{
  "model": "self-supervised audio encoder (BEST-RQ)",
  "hop_length": 160,
  "input": "log_mel",
  "win_length": 512,
  "codebook_size": 256,
  "mlp_ratio": 3,
  "fused_qkv": false,
  "qk_norm": false,
  "drop_path": 0.15,
  "layers": 6,
  "width": 256,
  "init": "trunc_normal_002",
  "lr": 0.0019,
  "lr_schedule": "wsd_sqrt",
  "warmup_steps": 1200
}
Rows from block 3 of a small self-supervised audio encoder (BEST-RQ), named by matrix and row number. Rows with one number belong to one neuron. Each number is 500 + 40 x the weight over its row's rms, rounded and kept within 0 to 999. All counts start at 0. Numbers have three digits each.
After each neuron's rows are labels from the 100 clips, of 14976, where the neuron reaches its highest value: "responds to" is what is common among them; "peak on" is the class under the peak. Only what is clearly more common there than usual is listed. The data: synthesized solo parts of chorales (CocoChorales). In brackets: how many of the 100.
# fc1: MLP up (model.blocks.3.mlp.fc1.weight, 768x256), inputs 172-255
# fc2: MLP down (model.blocks.3.mlp.fc2.weight, 256x768, transposed), outputs 172-255

fc1.466:477517509543557539545469496499439532503500468453510438464523508573505419475574468533437454527519476495513487471518453409462531486509416511460435479507542422587530484519443496554399555505435483447523394554536430547515536534535549503479569519455428494442
fc2.466:525488508515427489506556592527458532408571543500450571481508499445451535494514481468537491540465474568545467570509485501467450555514473551490464471520454486479488534504472493433500547543504510470478489482510501460494476456475482464532497472512442530445
responds to: cello (80); note G3 (47); note A3 (47); note G#3 (30)
peak on: A3 (38)

fc1.449:499537516523546531535520480440519474442492459513520417461504503531471539491531442506530502489514492478480562471565524482466523451494477421431472489465536501510532512470535496551500443516577481609498469523518553458526478407505534564508619499467529543454
fc2.449:457515502426516610553502483457489503475488537460510488452501530568458512517502436506476513522457471558465427476479483471558538415485466399434510431519482465587459502514550452529549466508502534443496494487473499447599536490492558515539463568534445545499
responds to: note C5 (56); note C#5 (39); trumpet (36); oboe (29)
peak on: C5 (53)

fc1.482:448516545494447453480542452485538553419456507541454527458520394507519490481563509473514474498460443532560508472576531424497469558537385485455468506515455464459513538517542509467577523514446477487479528475549492522452484461516493478520458519481443413504
fc2.482:427515530519498452618466590504540520508462547500501504493477479473519514479483532525526520533500540517522561473496512511458509460544481524537547447540511414451534566476507512518536483522507619523433508535605496487468528554525464506549498569500448498540
responds to: clarinet (100); note C#4 (99); note D#4 (37); note D4 (33)
peak on: C#4 (99)

fc1.421:484505503454570473539534458518590522464470506513549560548504507470509504464491496452509485556501624513486559496492461472485549511449521468531522453371548421564459526543426482520531555529563543508532563523538483545504429527455580547538546486502492539487
fc2.421:548480491576563494468471515480505490484508469453427443599447492503495474485504429501504535519432491528464543467501521510517541455501507475503509453537495576502498419483548443426546447498449545460493533483486492537406564497500504511565479542504460497490
responds to: bassoon (65); note A#3 (61); note G#3 (30); note C4 (28)
peak on: A#3 (60)

fc1.49:500450500537500528580497464536462563536438527546499572461473518488604554462481516612528504482514505495536481528504554566523493533498529493576484496409546522447467483549526541542533525489465517577468525493491478506503568438472556473519475538523505500590
fc2.49:405470418464486503458588517530455522485492482547467563514573496535499563447521473547487482440470552504515516491542484428447523443487524339504450486505481501507541537456562485518523473567478490493506446523489480446578524520475439522459493511557457457484
responds to: bassoon (61); note C4 (41)
peak on: silence (97)

fc1.329:465391469496578501553510460510446464442515470500409431520504512468533472522533525486532457471484504464494437492471480500449529491439535492468495507506526471496414456457505540524557447480493456513532495552499451493499512508567480542514472551471431524493
fc2.329:529539506564554556474527485532426514474486471506498524519486493485516460470482519443492444528462552490438427459534534513472535428491486399540495452477502473571504534458487543447574509444497432430538449443494427448516450547475493502564494451473503420514
responds to: oboe (82); note A#4 (47); note C5 (32); note C#5 (29)
peak on: silence (64)

fc1.382:540482474487476502497513471489453477472523541496526531440530511513464511500489517569490505517448518576557458466492535409532422508468455440522446502464486513481486484441511527513476519456550493547493578451579443542515499486500543501524532461546462512430
fc2.382:495508517537507546454509488539573461445490480572531426494494535487541544504483474475473440475559571450546436515554502554563507501536596466485464457529462531465555568630464486479444528477540502543537467456511544494560485429508477468561484493518440436482
responds to: note F#5 (90); flute (89); note E5 (48); note G#5 (36)
peak on: F#5 (89)

fc1.332:501492506495478505495546505556535402471498497507435452551445506494524510436543439516440451482478530477527475597513522480478564522507521491492466515508550529431514477575504526448525517511473516446440541546471479579448470445534540555472416576467407554501
fc2.332:525500408546540538490505417484458454463482484550559473565577482503486481526525590418496500468486545522472509481523486482486524464528505501480460550502530525494465423479457485485569505485562478481523497515504484477437487478471499489538459468483442445494
responds to: note E5 (38); trumpet (38); note C#4 (33); trombone (31)
peak on: E5 (36); C#4 (32)

fc1.502:571471491505532499547495452436460499524395476507450555481490507502486531537573463519444469550554444531555490465545522460445436469526452506496454455485552482544502525454523452480489425500464513540556521537559537493507505534474514518547584537499473544466
fc2.502:508494520558488487506515512548517512554465505526505448467466476521473529515523493501526477443455479530504470494451481527398463505478532538507481538529513456567524527498437528544441472469480502513550484469555467505466509485507473455508484475531457493561
responds to: viola (93); note D4 (58); note C#4 (47); note C4 (33)
peak on: D4 (42); C#4 (33)

fc1.604:499520469488600537438475533528445476491459450510441545473558544535520500467501479551519549491501537465470521485534549551518483476509483486523555494504508429382437474428470496553511542541519444495480531526526478491549570522496554526496538502499513459424
fc2.604:483582507478593490488522484561538555488472492471438530474513476535511546511479482451464469478466536526465483582457476534463464499457515493446459474478472492490483596547525520567542487517460511549469467489488477520567602432448452464528514428473481482493
responds to: bassoon (47); note C#4 (36); note D4 (34)
peak on: C#4 (25)

fc1.19:538490488493542546497562484525520487496545538558529485486473514443482441460552451436516490471526540524436496468550455454499523464516529500491548476502517476415538542540468522488507485517506512492488503467516535515511457509479540486567455507582519515531
fc2.19:497533487475506502552493524521517503437510571490467503539497501484480493417455508493485473476534511478425494531494446519539492534474479300481497483461516541572514480524540483495490510504470504458460442507466477502498523499510428537519498482530523532567
responds to: viola (44)
peak on: silence (96)

fc1.192:515498549518495539475547544493513460419538408515516422488525509537423581486558502549519519554434500463478416513501532464530546528570467489557506462492534541487519463472497508432450523461481479544514428478495494533538512483444526467527523475532494499451
fc2.192:558514535455433468570476443565481561556475500462564452546536469422407469518451544414464473521486546531498562496486446439483531547429500501493518497500559480499529427515511475508562526493541518489545530486569413516514411520549459474526510491470481529525
responds to: note G#3 (47); bassoon (33); tuba (28)
peak on: G#3 (38)

fc1.434:534458577517467480435480469556524497496430548553498530521499534543480517522481502518567532517449503466480514473527499497529464512499513440507476527471537503506513533473530519519534497472563507531464482432552527507501540483453519519586561566571458506506
fc2.434:515528525505440509527476474517462545500543476483547481455525474498510449523533478464483497509512448509487508505545538520518525510488497395507543496530484545498484532476489533544497495493524424475530513525496505475484443555532553486648509545473461506491
responds to: note F#5 (99); flute (93); note E5 (38); note G#5 (29)
peak on: F#5 (98)

fc1.136:485481540471460502499515479436548436404484464569459498580423502489524534512594481503528501506500460482529515455481531422488555588545495514495494533465478445434508570564521465550388463481529511489549520525511502535470421457477497524514540442485530521487
fc2.136:467555514520484509449530524456479546525528484506535472526607493507527479468541603492535519471528506486524545362536517528516515479506516464556589492539514480477567571447538516489473480531595503490526560531501484487422452554563480486522520550435552513448
responds to: oboe (95); note A#4 (55); note C5 (51); note B4 (31)
peak on: C5 (29)

fc1.463:545461545499437459482589462509570421525513495615534538511438505494530495504492490478484500517529600522492538492454456488536518535429470499498521457516510439416521504464500457502485453469515521515496421526464467518469492456480516487548546518514486587499
fc2.463:560469492471543528500488527481440490461469506496442521477496531500507476474507460522495490469441474557522490525514507499530475498425445572465493429535449503484504489504460488523492500581524474481398498479484494484518459494485493458445528534514481615467
responds to: note G#3 (78); bassoon (75); note A#3 (50); note B3 (30)
peak on: G#3 (76)

fc1.302:520448532522548440543491463460448400468482561511500502451505509521507418562462507515502544536529520401499539511457506492484438531457433466532458494435568491472537526456473519506498502488509460523458533478511413522454502459509470465473618461452476463462
fc2.302:528549526469497539484515539480476553517478412466430475440513571481513480540537449502522470486524465472529496490477599593526538553461527528491506500513504522494491502571472456441475507513426469495436577525527498470538468622509530503568489480504441477518
responds to: note C5 (35); note A#4 (26)
peak on: silence (53); C5 (28)

fc1.619:523462548480581501495529566459423467492501543540465516454544496500517456568503528494552519576434523533460539472482542518525459474548491436441555503476520488502497504446527547481542565514571539578479577460559511589528503459519536528521541508559511512417
fc2.619:515515462589544528499461461504510476492483502522543437458533520434533504487521491472490523471509469502518468506493517512470474422470458471456471474582524492523484544519537539536438523524513473590488514534503460508384505513485484442540466507486465503505
responds to: note F#5 (89); flute (50); trumpet (46)
peak on: F#5 (88)

fc1.400:492461508437545444454464511546460496565505425518456440483520551594478507478523572555505473503460506457507435478453489497425538522544532513465498512458545480492494503518458499484452518446444503468501453520483476474505473494543450438502447506476461538450
fc2.400:485544533499508473525489547505498527535540477493503451497502504459449473463475444474437549532525511558588523504471506523471519554509429451555502620534475450504487532542514462522562542545496486433521572451558484460490433498462541435489542433543557513498
responds to: oboe (100); note C5 (38); note A4 (37); note B4 (34)
peak on: silence (30)

fc1.23:467437533502512502512521543437464521440561458489480525515520535515431456554544476489462482544519534498448592456456472483550589469544487537546540514464479464452505438536447423501485496479545374493577507539482567528533428489544417551492531486543521510491
fc2.23:423502497466474504539510543464476552505527506474497500529538427493450519533483569530466501483498458546547496455467508518466528496479502440565482615564400467453530579522538527590442567484499594499586520504488469519448429541594516513446506489569530487475
responds to: note C5 (77); oboe (74); note A#4 (33); note B4 (26)
peak on: C5 (72)

fc1.599:494488519454499399486564510478496435477521472547525478466546525469520551518529456515434467510497595485501574479485478463545547537584454499484511469397547444520521508445480514515455520478589501605560462445534553518513526476426588502626589481544493519517
fc2.599:602531483470455522536496569494499503512493572437448502484466585475481461516402503525527472511428501539487497508451518537471436535465488531486570521511444522457536533535560502577416529495512492475392574505529516496508510508504467466445469499449476454526
responds to: bassoon (99); note G3 (81); note A3 (47); note G#3 (41)
peak on: G3 (78)

fc1.658:496480468523534484489518565513425515421454566558435531560512504474489537497524456526502455468488490495505504521508479488473501466489465489599495467468509479512432510497432593515483457544490431518519501460526481481503500472474499527567473512473447507494
fc2.658:423487496494420543547529461518499513474462508498536468492511476434523512548545462500477449531494485425468510531456519454498469513508488459420465460462477517495531497534433503508516537466472525443414532508554484455563466488557612473556528463478390470465
responds to: note D4 (42); viola (32)
peak on: D4 (38)

fc1.180:488486433471516540548532455580460457495489462622504500465483455421524499518467486522465481545528565604535516504539551497433460560462467496469535446508464482463446512484534494521520486499496457470510513539555490580427516437475558538537521535482493481489
fc2.180:450509499519497541594485497451570518454502466430482471562439464484528510472480436553502476469507468584445448495516446480463518480547558512479557523545448518508541398507399515505530531501515556449506467548512504503542479516514596501522476505547473485494
responds to: note D#5 (40); cello (37); trumpet (28)
peak on: D#5 (38); C#4 (26)

fc1.371:522489532563556488522533524496559514445496459489459507572465468549459559473498411500474539526443406457484494516517497492553509492521505515578506512470501564529392485453490516486497474506481444471478504475462544529485493411552498516518512527566497471570
fc2.371:565527490485540493530481524479498459485391455509476509440450478441550539473398475525494526491453465502466524509542473517482487489489566513472501499503475547509431471589550533448582451601473550574527533487509543418496571495465485464494480514485476508475
responds to: oboe (54); note F5 (39); note G5 (35)
peak on: F5 (28)

fc1.299:550469477513533513501552552442502454500516511567393428549431486485513534447590393539489518443472470512535461457491512525514567539440493458497513475474482413472578515459520496452525449520462533466504519453470518493517531442481489478498483495477469484505
fc2.299:610448508456550500455498575513515484481511482486511468470443521533518457483486559540543490549470484563476448456535517509559513486565440614563477472519463481465476456490436481460482502488554527533549497535504568445506467468515430478520591583592534534515
responds to: note F#5 (55); oboe (36); clarinet (30)
peak on: F#5 (49)

fc1.412:596458553416491540588470532566588390510424498536483539492511534490471527505540532476508485494549529515527489465547468498499548485436507451527542449529455471496515460478469467524511465512559439542532478510549525475552505443487493423506467541506423554511
fc2.412:567413507509528523448598465476468586525518554427539478499544502538453442474456490483464566476448540481467473485502487452506490560499464486463494518514520537501571521488506506468465559469500552548502427537491484568494454457523593542501550572531535493462
responds to: note D#5 (61); flute (52)
peak on: D#5 (58)

fc1.428:537481489459565516472483455513520506479477460466426527452521502503535526462498494483530507495445505535510508535508481464491486465551479504449510513530442543418521534485466517480550409440512511545477509471492500449522482474467528482578435528584511552478
fc2.428:502518506477542498536480502551522467474479541501491501509505526473486476436465525514477469482534527489415473501469460495547498553490479194506512489463535555600508471531585481500464506470508482512467477525471501508492503516502471499564504510551514474549
responds to: viola (62)
peak on: silence (98)

fc1.32:555498495469413458577455456452494493491468486463434484523434480397531469488471505439499465499489497496497550447557470456519467447515430506482492469407571551437557528532529496498400591527513531513476522485549517569518409525462567449524618571498504430532
fc2.32:497501530492496514503482514550507487547457496532574507532507481504447569521485479531489479561524476495526517525491585557582501543473490439536496504498493638523475464532532525509512499497514519544448510479503486487509477461496521511524519494516468520448
responds to: viola (42); note C4 (32)
peak on: silence (100)

fc1.373:515481414550540515598554586519453499522518583529453491573416446497426489536508429473505545478503456498544458483548476513482442469438495473569459492465545491457583497464490438482491556538515465478501536525515493488464491488471462494525514515515509455459
fc2.373:584480548574586460475498496468491503524520459533560474507554484549484527466534508522507495461521506528491487603492534446432450493524457436536469447505510477530421518521424535466435524467489482583569494515497476536457487469520448502497497490549603457486
responds to: note D4 (37); bassoon (36); flute (33); note G#5 (31)
peak on: G#5 (30)

fc1.147:605396451458416512507524447519474473447510495481454456427520457454497491573514451500517556524495469501549460420510457453523469489482476491453522463503477503454461428487462486495489496496509495492494556515465515505458503492452520560511556506593534526482
fc2.147:472490411443459545489589555520516582478503535522531587545549526468527473481502505498494464425462482486496450492476507510477466492488516507551472400538583506445491499518512555520520540509451410449487453501525500501540573536453544477515470504522457490479
responds to: violin (77); note F5 (64); note G5 (30); note D#5 (29)
peak on: F5 (60)

fc1.660:492499531450466465521508503508479453461540455500522505433517516406497457586485482429535548453476539514531596456524497469500529485549516462493524486419505476521470461453552465441592457491509395505502498516484557501518543464500491531509543495538485499439
fc2.660:460502575461457534508477488485586525589462582550468477520439474441521514544435561467477499437461478467477513397528440527497511490487533508464531449596425536451493507513476479457458505523473624504541501458487556532488484502550443529585467458560394435523
responds to: oboe (41); note C5 (39); note A#4 (26)
peak on: C5 (38); silence (30)

fc1.27:468510508523530507495524463470484559470518481513540514531491505438506480518475514549453537495481504494528537495521499422547524444618478409477541475415566449562519506490489563487555506506520469557493440463528572497531437467482507461472601467522494503410
fc2.27:496555479514534509455545514488477425493464491553516502498529485500464525576424465445517517418517473535516464500584571536504477454488523471457546482507489458478506461503478505452564476541528454486537471472522523449505517547437431483491466482555456452476
responds to: note C5 (77); flute (64); note D5 (43); note A#4 (36)
peak on: C5 (75)

fc1.226:476434491484507456531537445538567490536451602581532404471426414504469457468510483474458463462519486543510481540478517471429458501512491430503552448508461471542544519473468618462499573509507476588485498458508479548482454462482545431497503524539450502454
fc2.226:469435482493543457546533528462523499437515546483517472507525425510429538506500469544487451456503464515508489544461472462447444480507504578501479509493476477508459438554392466433528413469511549568556491505489494480558501517508586546532499479566481455509
responds to: note D#5 (65); trumpet (55); note C#5 (37); instrument: flute (33)
peak on: D#5 (56)

fc1.158:490397499472532566555550520550463458490422474557442559551464470494490489491551480585556497471487458519522484550441518549506557522471520465536549427469479513472475516575485486525479502492588489557499531536474535491474438460422517447549521485516494486481
fc2.158:537542506533532478469481516376502484498514580511431463476419530510581478501439536529452488495542531460526552560493492546503462525536469505494453564471564493438464527472528545576428520516528515532455458520531512488460514503474524509443552539469489459515
responds to: bassoon (97); note C4 (45); note G#3 (44); note C#4 (44)
peak on: C#4 (30)

fc1.152:490492408483466486531525473591503446466462547493527462428455406443545446481490517424477458481497517537459434526597448462503520521514460498460478506513506511488503503517448573472524497551482482465451487512573493433508493481542493566550501508578504459469
fc2.152:573523375538491484512518498511496550518503453484479467452515518514510496528536474473513457520501496574530419480547521549416515534465438513529459441573479482464563538430425526503466467519422514583519549541482478487555532520538394529590483500494481504503
responds to: clarinet (63); note G4 (44); note F4 (32); note G#4 (32)
peak on: G4 (41); G#4 (30)

fc1.11:455521496487480521500498507466502505470524465493412457552516486510525512498562420483486469476433505539479492459475423469474588516641469456550532467537479506417558502558498511525440493479472512522480489510519545507545464461492625502567504524507450428499
fc2.11:519452479537530519475539491441484495505451451467523489487504515540506456455533425467536439498490509505484475513499559565437569541454488477445491562609478550498499514526457497462467484495465510519568503516440511524525439491500498490488513464566453464521
responds to: note D4 (74); bassoon (73); note D#4 (37); note C#4 (34)
peak on: D4 (70)

fc1.487:418486509505531439544516474513513520447494434475437523455500451492451512494492472522475468545439433511466513497557451420531508551477449528549420547501480455501448446510496447492506472450432452489482486433558482495575532475524508526604519461530471461445
fc2.487:541533460477525622537519555510508522432528565549500565548479511437549539491568437514555517452531465498533493495521523591530495530497546522461490384472530603490575457508481536500493475524509513573484500519484506495512479466484467492455470501497432543433
responds to: bassoon (37); note C#4 (32); note C4 (31)
peak on: C4 (27)

fc1.540:554503466486569444531499570511478477520493469540516572548529507559403511451484505513430479529498498482515418448621435480492503509493520470545534486479527483493576497470440518459501527494471512535515484559536505461445480498523566460565462506507519629463
fc2.540:514433514468482561500562462512476575459501442475519465437452536529524465483500411504447449498513574512534504487508471498503521478578504483553527432494469462532535500538507500495542472461519524486505490515483428527496503517544518476451600500528543569500
responds to: bassoon (59); note A3 (48); note A#3 (29); note G3 (26)
peak on: A3 (41)

fc1.753:496441566521536436498496467454437429498461428514538507409515474538526547487498489536453512490518504514504521553500530467502482468598500497487404514416546544433475522510528424454509421486495487530510407549485508464450506484449475462498548496548511574484
fc2.753:547518503499494433501518519506505473525476487509442474537500509498503457488501509467521563456462492529491503483540519517532491541493485525521444476498524452494472571478496472412433569550466503479527573500462472544504558495510472459525430491443518465529
responds to: flute (43); note C#5 (36); note D#5 (27)
peak on: C#5 (33)

fc1.279:493455429499449467550545519529471514513495458532446504516378492480512449457453488538514521428467504460479519475485474512442417472566535473511443489530554476498407432482521586490571525481474483509486523529523524489432534442461495516502475546526519555502
fc2.279:504502485455527507477546545522473490495507457541480524460529504449479468515504502513508494520495533500566507516438536491502439458495503432532555499459473399472499532539464425462507518468525459448470494489516546526489540544473551478492522436545494447439
responds to: trumpet (97); note E5 (51); note F5 (50); note F#5 (41)
peak on: E5 (49); F5 (45)

fc1.572:486501507534508531516531525510410440385529472566426512465479461486488549502556443447486464491526513544493505458469529503506541443545524502467455476459488496417436514435456470521452498499588423493534409569459566538487574462487461555487525454529503484456
fc2.572:546496534515558478471473471474514508490513448495524477522509474531438448462449460408480516513451473507464521440593489409505528483474464545448508529552379479563504521548497476518456562513477434482541477400461502547471535470485518480464558452481526454537
responds to: oboe (60); note C5 (39); note D#5 (35); note A#4 (35)
peak on: D#5 (32); A#4 (25)

fc1.667:504481522515527476476555519556428516501427480520509519582470548525416488547475393434495513492480470438438507558487485529478435518454509454538520481460517446447531498527559555493586554490558414515476556497457444455476436484386493501483495493490454550503
fc2.667:513521499480475506549490471527517489482536520492470529494504443476562459489498550511482455435473534504545522509514502541521528488511537426547454458475518468440471533538472516584519552484586520503483512477598486550513547545596483491510520504497535552529
responds to: flute (74); note F#5 (50); note E5 (36); note G5 (33)
peak on: F#5 (40)

fc1.309:550430499545497551552561474499546432461544486542528522521484485473518515538504475474425480524482544487436531494510491477501518445510488526516507497487542555503506435454500482478565577454576452437463579534513480536492507425541467538513548480510434525421
fc2.309:499478485573517533430502523474398494489536459510556513519533468519475539512526554497494461523457529507492534468515525456459549493531496509514455524489518550472447446478564488492587509483507493493528479535467519484428423463448563508530500501445479480484
responds to: clarinet (80); note C#4 (42); note B3 (38); note C4 (37)
peak on: B3 (34)

fc1.13:476533492483548539473520552556508427493448515532484497491486545456542515478483533450504576432538509537372436472552490481574528455555460373451567461514409432437549466497441491538507482491479536501474519535470492445590547473530491483477499488488525540463
fc2.13:528491417453445452544440525523510511478466467539444468498535508566492469525483528483486528422504583589501552486480546569446512523512505579532513520507562534458536555530538507539443515539467456551552470507554494472528552422495508461471486526447544425533
responds to: note C5 (41); flute (37); note D#5 (33); note D5 (27)
peak on: C5 (37)

fc1.700:510538457527522504488514576560444533524537587454544522493487499456464489459497516469448582501524537485504476518451463499580456533483538582580489545496512530524440503522527499490497508487488479476512542438471522507511491537495427498468479474495565453540
fc2.700:511441503498475519509524498538501457638525490525469438534493520485448501522498526525461501518467526529497490504510509483538548474477411653510518475462472452524485460527494507524499476527534411518528488465538532534550462486513526511538531525545470450525
responds to: clarinet (70); note F#4 (45); note G#4 (45); note F4 (43)
peak on: G4 (29)

fc1.646:463501512474526491468548557463569462485500533539509515536486496464524558504466469534492583470420496468443496526523567470479495517509447427514486467432558458413477531508498543510501549544466481505424464439471539482513499475456498444460491411478452397461
fc2.646:555556471516532494488469473499505494468534537522567521472479500488448514535523485386539463433517545508568481535533479515530482546492516565417518456487483512518509536475525535471524498558517463517477438489558493543498549500454379516485537466495445447450
responds to: note C5 (49)
peak on: C5 (47)

fc1.50:494476481532500479447532473461521500453544532582535543463526535441473460517521515455490473529394506440485548447488557460546509468517428422496453496424576489494493545408455558527465565484559477512448599425544484534465478375486455518488630438529472474507
fc2.50:503540450457455504472535485504481574534484511482527554461528508459548569553535557494536540512545493492433526507463508524575509549512431570506528507518560496459503575570463470517446519468507523561506516534480552525468525470542502469583478468443466460488
responds to: clarinet (33); note D4 (31); viola (28); note F4 (25)
peak on: D4 (26)

fc1.337:579473479560541521445490460476509458484519573538490439530466557545505532510488506544548508476476460510589388439466463531521422537447486447573472491472558529467468489448497575501503495479490479542522508454568469514527511490446502459530460522489510515492
fc2.337:499476555455475495466504469524531479416503439531518509536554497495533559516551471480489449478503549538470483568525503501569549572507578504517511505502485516466551542593469472498410537541551442588556482532459494522511546537502517469565529512503425499476
responds to: note F#5 (84); flute (39); note E5 (25)
peak on: F#5 (82)

fc1.206:551518469503480502478516540454540474459496509526557440504410469453502547544556472546537579524481507505559519493496457528537475471489530457606544485503528542558506454558485500474523475478560492497473471488474518567526466473483503460458541471475547521498
fc2.206:554427469541585581460527528527552500475482550438504452485517497532525469463536496526532477495557520472446480460450536564411495507467543401484505515511519536466523433533572478439454451460435502531512544559513480503526540518505452503463382567473521442520
responds to: flute (30); clarinet (30)
peak on: silence (80)

fc1.384:518482460546523526593484502545459485536524545486402530492497468429470403500516544451458521418551513540448469476548469498545508464498491480465498468508435466481488515450482399501549498544526460453458473535539530450464471493529482492490473517522436496532
fc2.384:533461440570602506480465485514437502457587476441508434536532477501536471468490486520572491491508566492430479566536492536535456469457533469463526421461581448538458450497488431462525476480522474563481419578558526482448505541467486518483491563490433523521
responds to: violin (39); note F#5 (27); note G#5 (26); note G#4 (26)
peak on: G#4 (26)

fc1.648:537492481518495538486520554493535511550488526518471480568473468488459458542494523434374505453450469544429452480591461479511469509528447493488556513500484479521558515461495468458479519479524432487516473481508520490486537461489487419583489444500522421502
fc2.648:560499479466559566528468492493549456519497544541536519480569528446546559463534501529518427471486524560553509472484507513484445428544495484493543461478508534509416489412480473531461482478567520464535519503505485534506552446537510491511476506605403523430
responds to: violin (95); note G5 (69); note F#5 (57); note G#5 (32)
peak on: G5 (62)

fc1.311:492494531445509519517497489537510498433514526513502546469549548492509534527512525548525522483543511426485513508505524469567544528555503481483493505429510538510494524522527528500483527456530503526516523488492582486531473477445479521524530524536498481578
fc2.311:509404512484493480434520435530530507388426486511522462437472457578484547482514526506473472482422525550484457532450491501490462572500504509496470517523504479543466500499494489513455463505516495545493466429484545546463547497484564446490498518530530439468
responds to: clarinet (33); note D5 (31); note B4 (27); note C#5 (27)
peak on: D5 (25)

fc1.612:547452585430515422443497485499552465455515500549527424503506510513534434476553485506529466493465545521519496459558525463459544490610516502459571482450463473427580489517477520496573513495513489505495555488508491537535453467505548476591479525509494514494
fc2.612:503509480493520486491479518535516497433507530481496487551479524490466485404456529502495442474523514485476469487474496516493520558446470333493499500484541547597486466505502487490477524513481473490457439514454458513457547517542464511528496506549516461553
responds to: viola (41); oboe (34)
peak on: silence (100)

fc1.321:477536591413480511465485426529601483508439475545468511518543469544576531482523516474489457545413450522533501486571536484471525475500377489419534476523500481532510561509475539527509551521501491511494504459582550547465557508511537462561510535468418451505
fc2.321:468489522542540529532548578447516458471541516561455469418509545498523497470531503555506455451502467537508507454560529529445510523495507477557562512575445467446453485541455531450467457570505487516466487495528489481461468559625472547534471528565472532461
responds to: cello (99); note C#4 (84); note G#3 (40); note A#3 (38)
peak on: C#4 (79)

fc1.479:577504554445493482573479421461535546466504509588420499497516510543510466534427482470547509509477473451474474456511468489515513486548518395457549473514501509487513461475490505514551511502455540493489464535480550486500518485597502509562514549525388544516
fc2.479:437453487493526494532491540469419504522458510517438440565471555528521442499503515449477472489540491486471458560473486515617490475568430475545488424543513429435490525483467468485432503423433523509574457564438500517540471530520527479622473545483369530435
responds to: note F#5 (59); flute (52); note G5 (33); note E5 (27)
peak on: F#5 (52)